{"horizontal_flip": true, "color_jitter": 0.2, "loss": "mse", "encoder_layer_scale_init": 1.0, "encoder_patch_size": [2, 2], "decoder_width": 192, "optimizer": "soap", "beta2": 0.95, "shampoo_beta": 0.95, "batch_size": 64, "warmup_steps": 910}
Rows from block 4 of the encoder, named by matrix and row number. Rows with one number belong to one attention dimension. Each number is 128 + 32 x the weight over its row's rms, rounded and kept within 0 to 255. All counts start at 0. Numbers have three digits each. After the name is the row's rms in percent of the matrix's.
# v: attention query, key and value (stacked) (encoder.blocks.4.attn.qkv.weight, 576x192, the v third), inputs 0-95
# proj: attention output (encoder.blocks.4.attn.proj.weight, 192x192, transposed), outputs 0-95
v.118 107:096082115081122133131147110146083157093137108168150133127140214094135110103218123131114113143115112137123129126122168086050074131110185134115105120107050124125161167101097095150131119109152115126079149095200134159128165142142215164155073145169167150101140110118169035164143081135126089178
proj.118 116:137114130129121137132117084117121110123115131119132117255159144142083113094116097124139144147102091096118125112148121161160141141123141133141158082158132157000130128115136139121139133149089144133106144135089108157152115127130118117106154153120140103115129123134126141125125159124127100108
v.119 081:118160167101130091083114172097144092121129133130164091130087136164099057057093126106054092148127163116128208183151116102164095150140137146141149113142150121133078084100128071125133119068112133169178130167179060084118104119115160058156148096089122142137137100128150136148131112114127098136
proj.119 112:112138138117079134131129097125139127116110126147131172012133125128146147148129164134124135122116142141148144120121139135122106124097109152133115150121095117255129130174160140131111145137119131128130138150120140130145134128127163141137122119128131135166129126136113111117115130115113164105
v.120 119:124073109141099140160098068111124161128111084137154142135171148128133123139078125128131122093164114058152079142137142194115118160144096133166131153139113138121124119090109125141119122154165118146150115147075109103138173133189135152156183119162095087133114135139127132167155189187164208162
proj.120 101:107127075145138186122162129158080176138154177147152140218132132114126145085136101131141133161143126136120086126140103143117115155181117119129113155136151116000169160076150162104162096103150099124103106114069139156118142155149119086131139146115133122127121130114139119112108111081121088109
v.121 101:184130155184133105150134160128110136093100156165146091126151103151118115087134125099075079165136114089150136092119057159133134104138101141154117121174102109134078082188132125128119094042117116156110137161143139140117163114099134056073149109095123129151076120154160072115118198100177117170
proj.121 120:114159106131117135090163132137111116125135124141124161000118115100140119123133153150135115150111155142131115149112137124091110107117112157122126154113107128255107128150144129151122135129105172119123135152128129117140126126115122129124111132110122121146126129143135117109109099113129146088
v.122 116:181089155132088175136070170078132061065155136149226120119150168177133150078126104107127121183109105154106106153176150128159124147181198133223142131151113108120157123146118117173086134068125141118102092131162158139149158147076211060159062061135141105142101154121177091144143135114151061169
proj.122 114:103167088083112135091151127117160136096142120165119131014133112130144141088145190120134108142130138150130097125091123144091078118118147124126130146125140122255130133116149121154151133103105134122143159145134122168117125135128142188107138164127114102159126091132142131137120137149100154101
v.123 138:144124092129106145093146073136104102098143136146160123135132085148099132103117137120113103126151144128128160148159113189098098132145071116195132134125096094138081107117099124112087141038143128146214086106049097142147151126110174118182179116145109130125150126183116082099122191158174195138
proj.123 095:093161082141106106111189158122097131102188144149175114194162152143119148133078086132155138183122120135185057127102078154103108144119138158116117183118094098000164178110193206134154099167105131090112135159117154150090149164103111101129109176095156122146148105107083117094084100111113110111
v.124 102:105096140142148137120179141131103101124135109187140095137096117131167135147128123155173126198145081149146179104181122111153138133146184152089179109157127083115167145163111087144108086137158131080081124078126121058093161155155166088148106168139147120119112106098189086121136125090047095165
proj.124 127:158143156137115118125140134099164122141138124097146130255122136139124124128147087111143141111131097132096118131131127140121124124152149127139125107135134158000133130142112111112136126133115134125144132146107141116144127112144130136116130130124127112118115135126138120120127131125120130117
v.125 107:142111058111119130149198117156101059092146133158115154140152078198109149114146116127094106139115149097098132181119092128103138148164177120192114117146101083120105142163128053094129132122147165143092111141107130116128148202142158154120180116101065183120093122143085077128160115135124146123
proj.125 103:132154084149116097097152140116120146105164154148149178255148119145110091099144112144134127135137115146140111097120120145095141126099149125088114152130099126000147176117148137163145115115115158100116154125120146142114153120102162104126115152101163121120100114175134140092103135100114126100
v.126 083:114140142152147155116141082159095076106138153155085214129094136130149135116159106142120215113059105123091060151145146109160123151120120140123124185087131083127168173155129156140108109145156170085053131125151131119101110121160124177107128099111109103119132115136072108099113110115110080123
proj.126 075:171096162116115148159100100125175162110108139099114129174139117159053107133110176050129161128129102097156194088101154117119184103060150155136098078130106190094149124139100121046140195146123066166132094091123111149062137098180101117150124139184088122081122175142114184156183094137163076181
v.127 130:126117144115158126103124142140197120098145127132152137136079087150177129091157128195110075180090178160100190144158109108157153116189133142180172153104083147126115091118071157113102120103072138200153115152137078106124191102040149128139065121139148194131156095107102124124113078116136111059
proj.127 091:109169141174119100137109089085147064121086148115177132059106110084114148125097127114102119052168101130157142147142137120175111138090097181163114156114142080195107120179104140113127168183073124090139131162125108105142110096144177145149132139150166085146151108158087073121122133140174144131
v.128 094:141131134116146135123146119122100077161076143084192152113154165117123152087149142096078122112137127138154102129133063055164120118108147162179172122150170173117116079165114127184111123182182139155118140142111160140128122098119175141185127149127078099129098091125133084123112175054166093099
proj.128 082:120144101130147121047123104103104134118129114117109144130118146093133120167116183156155144152117131108091137185144151129072165136099109105090137132118102117184125126133170222116182133109118126083116099117173095098096157167059136151121161077124171171113138201140147134127130101155116166129
v.129 102:124161130144139118137168151122149131126062177084169136118118105105179188153113118153043160029103125145137121100165121150178151132130106121145086125122132144116100109224136184123116109103114124149120147190165122128121155062080127132131136084133210170151109057088104174128119086144074096104
proj.129 091:123114125090121125096088107109096123141158139164117127021143157135116117140140130138153116181165136103102127130087126143086140125118152175119155142151162122255132133067137122122146110139107133112127107125132144118118160180169092133167158137123122113133124159133180120137119138105133116129
v.130 068:119062076104154131149142096161162148225108160088096099124119202099092133111123131078137102058173139114158093093155098085105129118130099116091155109158076196128119071130118146096175116146111093183168186134108097094100166079114132077208207148143083189095119095080098138176136103117141112110
proj.130 090:149172158123133126130122104108086126097140064136149133000173108138147113152142138178122127151138163110113125164129122115129139089088136165127144137122147107255125118133143107138120099105170150132125085119137152130145154184134115170157148118110174111183140166174156102129123140130142130122
v.131 088:131127164121105127125063184079155119171134093118125133151167094114073104147086116143132150108119154110150138143146242130135092081126147103100126120119175135147202149143139105091112102138073075133127146160140072104195078095132141115125136085105133125150128198125090163169158128132120099123
proj.131 076:095160091139143124158133101129065128105130164141182088154085086140151137162167160116131103118130142146103130105122085168077121142116103099168137145084155139156097141081087179144108165120085173131089082127127170163067131153088124198173174114117087118078133098154144134108091159130112171132
v.132 087:141140142109136141134159112146082087154170176105139130117157179124114162150141131016107212087148116199125068104168102115180129147130115150125105094128148135132081128126169141150159184140137131089105132142188159159116138132173086092176172083103100113135153148126150099141124156130097054132
proj.132 081:127130148118135112080072108117162180126153068149173144077126141124125099116084123227143129146126155110103124170123117102079096115083135164149202125118114132255179111070120152099141046118144139148142110141121127140104157116045104134131134163162167156096122136119134174131112057121100086096
v.133 096:132070116117118111113121098110111102155095151157131121134144144124161104150140124162123079052118119109173139122119072087124165142131147126195161112117109175134113048158134150173068140159179147186141139099021154099150121141134126112127206212138090132134125095131100202119140118108228210145
proj.133 086:122196135119125178107123102115105139166124059141108155193157137097128139173115089126132122188134126084098142149183153134075161119126147143089138080152086120083144110123155133110145079113143147097139115158203108122112207207120124098143114089103201134084137240163160088145125177127077071089
v.134 113:138130148119134142185158112138140084136089169057188127121160170128118124099128128071134195088167131148122095091126132094158127149103153115116112110154201139119121118157109143157149189213133102099147122094091097110101129098141116139192169165144083097127193113163121142121137118163180158113
proj.134 087:166183113148124162067088123120092152158183067148096170200134126098112120126099172190150095142109110118107133167148104101068128155137103127168204123123069131052121121121146187120126069107139142185105129164171156135108130177092147130150125117129173204104094180095150103138109114112099131114
v.135 070:126147152165164124127152112110216168187105125137137118111167140108193104144124118149121134084164159088147135121148052133117127153106162147131142162101107128126179087082130118170057156101184143125099124156148146068133126091155129130097109167119145089111109051145170151129112108051166144144
proj.135 107:119124126117113131148114137151097122136122116118095140255129122142096133129144089119122107134094116138097126133116143110147168103132125121116107097145135130000106132142149125152145077140133133146145136109123119131121150135137106140127153142125142154125140140124130113111153130148108109143
v.136 082:120207135129130102095115157189145169073172142139134128125145107128140147061057130056096142142131159136104118147066124156127162120132072133160115147154109069125088175115110136125145165093153128089124122165148171177115132112145045129103096075083150118154107203140115210117158165114145104121
proj.136 076:107067101108099097151147129131196144123094109147178078117158130136097081116129107187165141134121114164120120082140106101093091136138153157094155152075171169142145094133086114142138056109068090099153128135081108118126111116079193106111162212143109097105151078075111124109099045105165095131
v.137 108:125139120134151121115050109145139132128204026184135075123092115090111120165074140142145110136141124132105131163081119133091112143125129155024169123171155109128210238086122160072167098117167096076162108101097124090097086151203144144117088092133092103105148179128132130164144183110096144098
proj.137 087:114107163144115112168207130143152145106039159085138134162097135138107132092139093082122134099071100129134151108115119133177146081149070103155089070077124157031094093124147102145071145116126135178111110134131095159132129097113159119081137180127107123155156065052092114087156107123126108154
v.138 087:117158128141140119121112153119238158176100134129115075135115123147152114150117131166132093100139173151128197122141137139162092159110142134114124155102125115134160125138091125120084128069115059153145116138162092104135204103082188103123105087160212170157142123133115131119143097174140142102
proj.138 105:114112138094123130153142133125113143110126139131123123255135109153125145117143087110121121142118109128133115134120123121113187093129135125138123120150131150000108149116131128129152132130122128136110104114102169135137116145153109167163143151087088110126115107128165130138121144109109132152
v.139 090:151104129135107136163143168135067103154109117169132114121159165142228170122122125093123076143111090119175080135169074162180119101162199134155123063131143157127176031164130127172133109102154120152142080141165130139132135126165176077202153095131080121134124099129143122174123086089131101144
proj.139 120:129145132135126104112125103102105154131136120130145137000120152104092114138114156107133143136121175117097154154112121133096103154121120150120168148122116128255130140115173142106125132148101158116118136146126120120119138109098113145106123129130137126134115148122129165099135172155115147128
v.140 082:139137142145119127173168102101116054167148104140147149130141101092091114180141096142203151100131113143187071067097115128077104148168111115138116092168166096130149152136167128149115115179153114155185159096052133057129136102140059099126139159142116103154121143096107135075126140158064194131
proj.140 076:150120117140098131087121128100156142168094103136132162246139157172135093134149142116060109147151122162090141197147129142120166106115130106130141130103079132000120066145117114105131162079120129116095117152226119132091118164073131133103134109085084112103171164119133093149158148167178138129
v.141 102:149124157125126126052127109072131080161157111205150095131113163093086147109145140152091078154168124146126187043173153127056117143146149134078186082197104127129162145132112036172059113068142091117124115074118149132142130199135149083151115162105142088127151140142203075114120136100114128172
proj.141 080:135125119175145136222141126197165146046155107088091144135117141184150135144099143112141103161060133142115113168105140080212131082135123123130127154139145153127089137107118197073178135211141135162099148177155142129096128065143136181088128124151112195188092105127068143145109104116144075167
v.142 075:133096123105109125237104113070123129158075146088175128133092180094121151141170117130102164085120156058206175158101138097153132116120093113164123144092089213123122080101125144146159113160153121173102144107092125183125113092098188137160151198155125145150186135151118069169160185160193140134
proj.142 118:113140155131126142101134111126135157121155127126107125255149136127139115131120103145148111158136090153114124129127128137098154149117123098109144117137130099000113156142117137137131114127110152128160150131145156114137147160118097121147152097115154121063131144130115110158128153125097126133
v.143 128:126158137117144155127120141124135144140151075193158134133070091156064076124154142216171108253085140103146167150079149095081100097135100141096188173180118111129146174106111096103162055074062110097150139140137084126104112166078130146127069097127120123118099157124149113072144104125092129107
proj.143 109:135097103151111116152155146138137111097128176085090124227101117125148168099133127097078123064160092161151131117143146138199130122168145080141059125085116115000119119144094104140107198139134125138123146095093142131186090093161143149081137108147089109118129082118072125134126114155159143152
v.144 097:113156135113129111138169157107073145138144123198156141129180123143122135121095127066136141166126153132167138106115089098154099079110192127193094105176157130121144093137174110112137148160140084157086095167130153121128104131164078093138125088090118096141137150151183142074131198145146168115
proj.144 131:130125100112138116126147120133119106115145140125138139255118118132130114110145106112134146118123085179140107111161135123115134138138125129123130105107128103000122117139142130129128111096132137128153104132148124149157140137129133131118130144146152097128135137129125132156124134148111134132
v.145 112:144116105141118136204127096097106151138110149131077171106142152114090156170164115143113192100150129078172104120116189121106154077058086082091084214092075104139133153145087100125133097125082119112106189145101094167137183153104096163089156143165178079158149141197076122120153100134143129086
proj.145 139:130147148125122148137139116133117138118137127112109125000116139127128118109119165117148129126134152135160132135118133120135115124116135121128127140116133128255142132121122136100134132115128131111124138118112120148125116108125129127138130128130130144121135111119102135102134107142142151112
v.146 159:149113134178119133160110131193135205153088139133084160124109157108109130149045122092156115102129138036163106121068106141142150151127127111149144169148157163124088107140117117088160157162131118156126104194102179125145128117122122104168190132095071122131081177128104175134149176086191195086
proj.146 108:169136123076148142135138104094100093123109120137194135125166090129115081094182154140125119127142116154128091121183138132144117097140118086124120122072138094136094128128096100163077142110090152103125126075142085153156117123128142159048104136147192165088097091130113085063114118146123145110
v.147 139:141153092167113126145071102178133116098132173131112078130182119137089110114090115065108153113167143084134119144098139183125150137099086109115117112139139138135100160116157108102133180113160109080157118137139164105127096099167077095156153120113054129124163184164115148107175175063207150184
proj.147 110:189130161106128174178131093110111075095099109097190158180123103174097112134133135133082156119129096152094057124136161098111068117135103113136157107115099081000114132153113133134136083140103111121134123112120123130173099120126092128087125135123145110081112128114097099136113179158108125087
v.148 125:088140089086155102129149127153155171138192116087067100120112129107107188176148149127153186127118092178058080106118160138117089126096090150036126112105122116125155147074135134146179090121146122045086133113164111142125132110187090178118158092167146111127140103080167123189113144170057110149
proj.148 098:116112119169076104089072172140150145126175167120101102137139083112143152154133106126098123137095147098111243161150146116156144157155172186131110146114150124055143186146090149068154105101185110103128151096129147078125096130152120064174157164118093142109135173136108113153127086142150041135
v.149 118:129097171104151114161103136126129171196080116078113096126088178038129127190158130110144116085144084112165128128164151140081115134133088153052110140127107187138180097148108126129112070121162124148148160096103155135177112120125136155057181144155107165135099113084083140186133093091115100157
proj.149 121:132123117143112127112134153132106138135131148132130115000155111129149147099145165140118113137123198140155157120123121135131099116125150157120108155132117099255116111129092122122131124101123127108134145124131124093119143106137134130143164143132122173152116118124110118122129106114146124120
v.150 117:139084051137114138112095095195177127107157152137125103126126153135128148054133135116104075128118132088074163054069164141160097121129105125081178122135095199127065137096146100114155182110092110136134136164193165186140106107128190122161130153132082134107115119141105148107137101079159125190
proj.150 100:148169173128122119178116113086109117118109097155132170218105164148096121140123132137070127130116121131073075182126163121118124122143130145158162158120107089000147143166086163144128087191150110091097116158145121128136120171116070127145112133092143126080130118097127104113135151123117109089
v.151 107:152143115112126148158100137111083170173143079154105103120156161121111102160094133037092138177158114042185179128113138162184123132105154112108120097147133141135160134095143132092145184078128118140080143099160126131130089113167107092196102101115072114124159155133160121159150220125171117142
proj.151 099:163044144113161103144175123128065050088150199120222125082115116126102127087141140156122141145129120129148067116148140119110081081143131140088140140110159070202118145141098142109175149077152137089131089102129118154119110136141139139066147171149202148122128091091103107109135130128128128042
v.152 130:090078111117153116098128138134164120179167169090096160131092135084163191149140143185210130132095140188122108131094129079110147115142099133080137146082124153122109094132120150143151100149156148047141167078136118118130130143098110102124146149151174100129147108139114185142072055162091130140
proj.152 090:117159112096092115072085153162200170162138126113059119159140101099094162115125084137115101062092125128177201148101118143151122151100131134163102137137148134000135163123101124127119117096126099131135206130159128099134075117114159149158129122138065126135149172118133137147111088134140092157
v.153 104:142129071123100154175102151167115130135128185097148141125140092165141135092091135142107090177136132051122145085052131133189161096129094079118066174166166114123064105149101129109167173098134163113165149152181180113146126096113047145182130138094128086127129138146150148102130175133150126113
proj.153 102:154143109102171146105133115117149084109097086140144158000132131143109156113145148135114122078165097131120101148124114151109085163122121133133153140129131140255109153125166116106112108158067127114112109149122090175093122135121119151080122072171137111146165172136103119113090107137147139100
v.154 109:103113205110145127093131130080176162123122118119144139138101138093132063069220154145122091121149131131149166135151108125066135108136114181071215174127120086127128073108096141115104088084107129118139116078068104124106146157089149117097103137132134131125142106167084099127106077158120100125
proj.154 099:097135136182131123089106169178171196194118118132052115207170138128138126164079135120158105154153196123121157084117116176131160132142111091130084119144134163000163100162111125155070157145120145156140161148116169095089112131104132148214122141105112160138118122127114157104150133073140133142
v.155 080:125147114150126111175126146207093118085109119159106104132075127130154122133159141180169140127090144044117158138110145122140179121091117113175181149075146157133132111153130112096148170146103165129063135125144138146148174120097121173104106130154130151121115128137087106148130128050139071104
proj.155 083:208138105132154127098162158122111152180136076169165203156167179106125121163136110152156092159173102126140114112113138078145162082136204146115097115187130120092125094100080129184068139147125174130128080133091100112080087109145170086115101109104119162102106124161175146086163140101093192087
v.156 119:150157123175131121110154111061130111131102123098122128129129127124121154177149138160100095100120137119137176095148159131117094096156101115108114101122080151140141161153115066117090108066128154099137143098201136148174144106076179142046149111124235195113059132174141064160129119115124080216
proj.156 100:141129122133081077175187132157060136175166122151121125025169177122157127131136127109152135129145158130136153072137102127043134095150129160102125161177094127255113094105122191127139114160125128122101131112114152160141175180177081136192121125145065144182144113086171166098133171116058138075
v.157 140:135131124114130131158125153187129158055118149125150116125158098171160125071126130088081185106131122074077074156093105199155133115129081153156066141079130077119082112138117147112153160116119167123114091160113141137110213070156105173118105124080162154117127122085095092127123138083112117000
proj.157 095:104133130143167184176138128145143138139122100111108133174104175150129099155153087129111135138151131122049130124127106175133124135156117121131146093141122188080097163120161097092093129196052131140146139128107104119070183109099089091140104045130120092151130124179085109117154143158133115167
v.158 113:134149141134138146151149132146167106065127104128205139126091070191099115127209151152099143148124167134101190123112132097140107123158114155103159125155142106126069134085112137114168140120065093084161110129152165116101149133097114155149099095106173128133085129096141096113151097193106099088
proj.158 106:085181175130107113088143161172155170109134108126085087248123146174128145159099093069125162113130127106091161134139120116112136170110101081133109126133132169029161175101159139101079143198132181165097108164107115125140131143119079122206123097148062107142191162131111175154159177103141114171
v.159 098:141143095140145140091133154154202083136125115112143072117142083135109134108109142100084154103165150156102129103139124156167156112159114152161108066146173118122072114118179177127127193091094150111160101148144175107111122068149114072109102105049109146126124124056147160129139100124078093076
proj.159 091:060133138141118133155141151135135112092141112124138130138113177156156144131094117155037115102131152068050144155095132136141093165134073108120197123127126133127105155141180111099135104199143112169108095158169153140126154125100069092206097093123114110132137183136067138161119187121148071167
v.160 104:138050114142152146140121139242151125070135125137157133120146166162170159045124129140111109136112168094109110107091128107169143154131087152131143172129083133126126103096118158139101143061089131121148102121177153134137140130143107100168058169127114125118105106090145127099109068115134101118
proj.160 090:143128162112115134125113132080224144084104148088063108193090104123134121206165186104105182114103128131132147129137153154111138153123104130156078087145135092100124149184156146120156132162086103122108191076107124073163143107152195118100148090119117129094093071119142111157106084120179072148
v.161 094:156129210116134137111126170155187147166134116110131165119129121118085082174206103129132128111154152145159141122163166084109122150163097149000155149147111150135201136099126151119153144144092081083140124145119145147101142116117096072070135128114155134151122145064113181143125060118098099111
proj.161 103:134136154091133133130114124142087073156126120120177136000122114103094144100107159096142110127120058124103131167086120135138070115117165112192147113128153120255087150145157075096197142156096175153121175135138130125163134118162139121172165140121094113146103149115133114104162177138140164093
v.162 112:113166183094168129138121096114158149190125142128103128118108144061091137173174131148100147094172142166120135149144151116105087142132113157064141139121119099130194209113144133146124110108155114107125112113189131175129158118145152147126130110170179147131128130133099116187115083123089069152
proj.162 117:151131149128136132135108118125105084094144109124199173255148107108121132100123096089168100095144084118128115139094151166150099140122140122154109100105133144000109112145145137116133163117089185111116125148115141117118126101132102107119100138127124084142119127133120174111158138144127166104
v.163 117:139159098153133155155168071107030108073105056185128146127200125180112097095136118080097151128138128077139114158131098179141145138130125141177098095169104115126099141147136167128137126152138151150120095164124139156071190130155126171127133108117100103121110108156126109114140233139156162110
proj.163 105:122130092106106102108165138169176130075157158126096117016118143080157198134131161154157140161100173128125153150122114102113193091103123135107123132095116123208156094086090160160073145110150124091158097090135124119114045124108162129151126077159165143134199123121085111175121060147127094163
v.164 092:099161087152131121146105114107095088143196139125125123125177148185108166162128140113079141156099091177066176077145120184159103144130147138161088066135154151120191143112121139130087126155190128133077140143157121125113084096142102110142067071106144096126080114079187094145142109112095086128
proj.164 095:163148148133160122102147143140139151126109133111146131244114122077154140123135109174184130132121131126129101110143156116099123121098140158083138128119113118000110077171088113103116101103164137083174113148140122134141132153187134121099119134082120118133134150163135119145172169136114179133
v.165 099:110139163102136164131119177015135103126082147086182100128131124160130125110168159097065159196133143156105142110208135127101105082118132154125156097152111144136140091137132093148114125124096137127160100095200109139141124105050156152119032110094152126109108117127161150117127131151135070148
proj.165 100:156165106136151086082115138173160144132106137151128162255123105097137124131153147155161124121111091134125141103122143103133137138141173145148135127128090076000107134200131121140134113126118138104132165153112138127163132099121183102076154096089109137092102146137158103190094136146122194138
v.166 098:116140149105120135151138139056111094114115145136204146134106119146165078105076150104126171113104123135134085152175171140148101122104178111186094129115137118130129082173134084123125145101149146145029140105182106090159133094119168148180062131159184105122107096088143118086131135088140131105
proj.166 092:104181054188112115076107143133155190145153131097057118146140085138161158141161114127147154087138168197158140082155125125143151131148126177104093133094136119177168136169136125164138113152091122047169121136127154105093121122103191130035141098082119147129137116194113132148065059178132108182
v.167 081:152076122101112151144131100131117193175109115138120126128165220134148129030103162123065093094127099048139102114095086153106132115114079157138148153134045137127105070121110151180157141080115126192124140094093177156143095114098104211146178155150089126112096123102113123146102160179144170146
proj.167 091:126111115135135136123104135118131133082149115087105138255107126141126150156099106087122129142106147152132086109167118186143148146139126093122096113104183143000179177132128154142104124184063139110118105091126137134091123098135068138119092131163144085095156105104092100114126130109179065146
v.168 123:086080120121148114082073090090153151223118099137044096125104133069141171149105135167170078114114089196171147131131139076095091133110124132087125117108092136117183115139117106162098065100172108180136149106101113095155097136149122162076175138201148152121111101135143145134106114156097124171
proj.168 118:120129148168130116164129114115109119104143115138176162255113163155093115135092068116118133093143122113132069098139147167167111125136101126144136145131142147000121122104165132103140152154102121153117129161118133135102167138144064131137092123128129090151116169155094129093157169117124122118
v.169 105:118121152116118113184076112092119182149110147109040142124166123128125145203133136139155117156145137113125163163099175151081119092079107104075103161114136144128109165107081132113146110122105116127145135073083107176129046157100104161057123155142139135121146166180140107146119167162143161205
proj.169 102:106111144103097137141104108132092087110172093134167089196160130156119119050109101089104115130159095061121088154121102163169123150136139102186165123134138147001121142084183146133152186133140192180090117147151142146109119145131088127162160117154112107134161097096109174093192148114097138099
v.170 133:072106141095151119185076166132161165134167149091154114122089127086163200132179116151139120141083120167103100181129181072130129141127120121085082174036110147123144125115097187142123119120143120111109149120149101141137127107125125159149095114172187140122179105095145149192099051204124096118
proj.170 105:152144149128150155148115105066078095133112095119145177231141135134100089109107087070136131111166066121137098094127150150156063126110148116122126112130159109000092136179158112112160110125067198112124157158154147158102165107136081140093094159108131077139107102140132156077158146120173145105
v.171 088:124170156124115146127203118105119094061126094134115155131120099111157077073177109093167215141103082148145082128133155114139107118084166125114092141112150072134098132137146123128164149129123101078076124135148114142106174139128110170112069129152156073146157137137137109085138182118115121136
proj.171 113:148141054130087114111152155126086132158149135098126109000141107117141153123136166119136157134134137149118125133115082116124168114123126152108127093132141142255110139136130109134134119126139144116155134129128120124090099124113159109126148106107127156131139096147145140143119074156151127154
v.172 099:100086101143128114113065144201144181186126139122058158119119168111122118133165156117184085141123117078075135101095117107111102120157111172038195077119149130107108138097155128113173148130129174080115140130101144126121136122149103118104148188145089106107121115049122140148103068104080094124
proj.172 112:155116143129136144155147111116124118150113134119121129255135129136116120127113111128127163121127095144149114083121135126147134117132107131118112123139151122000115141149133129135147122139106129121116160130124129123137139116146095123141140147109120107137116129120159106097141157129126133126
v.173 112:117174149138147100126204113123099146205110129187113165113131138077135099171160137106154171101152157122176084087164098116047168105087131125109179082142165104127201127178165093126074126125134121105088144131033135162147098150168131147062144147122117119148074158113097092120130132049135141112
proj.173 107:142123117139157081154141162147077112149145103103173138185125123145105140110068070121142074076151106093125114108112118176177130131126133064139133140098165175000116117076090132145136154186143097146132121082119113118124134126129032128168135128147131120118173194147123187074182153122111093094
v.174 110:114161102135126106165149093041049141132103095148121147133143120178141158187140117150173099136087129118167175117142108095103151133133170124209200097150149150128227149131131147136085097146126113201092155154081137134096079167109188164147156124125146096139101134134214107120111167177148212156
proj.174 099:150112102125151148107122137161157149145152128170142115219105160125123089121083133173063127141136097094104115166153134101120142088123119120084147165135094145000109130087086109147110145170173095133152097117123077170120100191105060116123139086164112174083146138137095124120151128110056101121
v.175 131:103154063110125130151118112169123115105144102111134168117123105154087149141129130115145210129113095138097085176075148136155089122113082113150110144145187100124126212059135193129110134162125129115146148146141099143115125114121074206168140084144096104110183133137122087131137167149123124128
proj.175 106:126102156067116141159189143067107168163138162099126103191129148102119092100144097124134136135126118147145117107118125113124162134110115140056107129136069140000114073125119122114109122100160109123081075153130119145110123152144139094145137170127146106124156122118162116097154128125124147106
v.176 129:152123142104126124096136211114127111077166185112157097143122114157135138119076111137106116135113124173120158115154106144154102154162151114150087129137080117129098129116098088129206170047129148142120087121168118110157192126159133041132119129154134154128165104086148127146153120154108084125
proj.176 093:180096115128098148215147152173142182126121124185078150183133167128128132142141139078131146109177096090113117062093162117070152095082091201061145151165162143008163129151092168150134085150112083154150188135104166176102099117136129136113120116123104060101166149138125122142129135174142169090
v.177 095:146081120164120135216206109118059110111136125125086196128156172124120123124180107140119138128105135093174135108111118095105142133145136119125068114089090076130141154165103109071158123154111158164081165135114125156094109133152144131156104133073162133102132056145088017123139157136103099120
proj.177 116:151085136099141128107104136137155130131126136114149086000101116108119155119102197150131128114143141144144119105125135146135097111107112124147139141153130142255108116114144158149125162118123135126126130133122109126145140100120147107128127144150123100133119113091131172122124099130165122151
v.178 121:149183154151137160112144173127184098132097175095197140131114057137143112121191132154150161117139183177146159151135164085093101116141129128113145161171150092135150101153117146148099092104106104112193127145133162098141179086073156104102201103117170163132068150156109135116116035067109132113
proj.178 090:105089142108099107162102097126128189137148150133083050087172153143101174114070187064092145122132122096134113100116126141149143099073123093148155107112118138221138131093130124107157197141076123148061113120169128140147080114138107135145108085156041113158159116104162137132122179174128145164
v.179 123:136150105155118138117125101124079125125125082105122100135172075145091072106075142083128143144123155128151116142125100104142128143140136137137143116195158105125107104092153167080160142183131116190184121152075124097085064093159121135202144102106055127101165178144059199094143187085158147095
proj.179 130:143095101108131111124128123141146124155103147135128149255099130113132115109142094149126133128141087122133111129116122132123153128129139092120143131091108117000109138142124118153136119084096138109105116123139115113146114121104138127093133154129121119130110086109131117134107104170116110133
v.180 102:138120090156100114113117130089154151096170130109062125144166128156060035138069094068089096124110144108155113124078088111076130188133104085166127133143115138119026182122098111076121107182105113180142132163144122115128118131104111103159140154069127137126171151198044162134141144051162145126
proj.180 075:127090129064132130145132119135168116154114118155173152109094121083125142083144157132171140120161061127129096062146148105159141072206122063079138161144127128129171087126143147213129160050081143099090132100107126129124105048153156142078165156166112091140138089080168125134127082192129076150
v.181 137:123184144136126124131190214151138088117114182094106140132166067135161097112103130076096146190097151168094106053121080086125138100090171133103131102151161126133113097154164074095133155100108135110134121121159156120135071101116123081116115145044124118139112161117212172068098121086111124083
proj.181 093:122087122078103108130129088123059144138132110149133076138109185130126127102107148125130130108156086078185092136080111167095120175139140082173173182127140056103136151086114114176149164176113147127126116141139162150171134117145110188121109147168097102161153127141111076115116137179141151174
v.182 119:104122097097135118138147123142119093128156150127140165121196102144117106151153133116117145122182154141114104101111123182093167117117111107117128127136124137128077081144132177104128188134098111074119171116155077141114143157056079065111124186119205118142237126152113208160117119152124122067
proj.182 094:093152178156116127106122095097147170075095087086138102088095123113139125094148143080151127179129100085132107131105128129165091128109120113150117159133100098255160168108113082104101093137147142128138104080146198128171130110147164174126157104124113121148093158137156103105140143056171177183
v.183 075:099100104130123117153134127113106131125160117160120155121187108171218182149083099126127168107146135126145028114098146107081197104125132088183060129049143114112158087117111084105087118145146150140082137131108176134140059132135078150065098102072153103163139160154120142147124196146121162084
proj.183 106:141112124083118151118121105101149115134121128120141123000114138092087092107122166130125090132158154131135114092142124165155090123133110131128147137138144120255128129105124133136149149131113124131131144122105126110134154126083148116132119163126125128118115106144141109117144080104135117152
v.184 091:119151145126125137094087116130140097147181182140098090125087137123137106167134135197144093134095171165100112129103139168149130198158119121205114099065127169122092137086117145105098149125121175211077136139190092132106117130028167148153086134116146184114131106127154138147121145144159138149
proj.184 104:138120122137152101157137141116107138105146133137123172232137105118108134122123076096120156119143064135141124116127099077104136109177145104084124147188132106000143153123127109163147106149138103128146132101104151105148155127155091125103140143121118094125156165127093118105129142155077112120
v.185 109:097139199163132146138121183067166151157156100118113130144154188134150095102126165142105112181075117147140128045155121044116114098111139127127128103116165133121124047111097112141151137133092117210117139111171123126101114094092099124181087099142133133129090124112157082128099137182131120088
proj.185 119:120069120113146126125149144165099147123131177112131130255129131144127137133122110116117129114134122112122123134116101130124141121126126135105127132128103108000144155134137147153151100144153137108127143121139123129128114117151119131127148145128117117123126136125113117145131117124123116132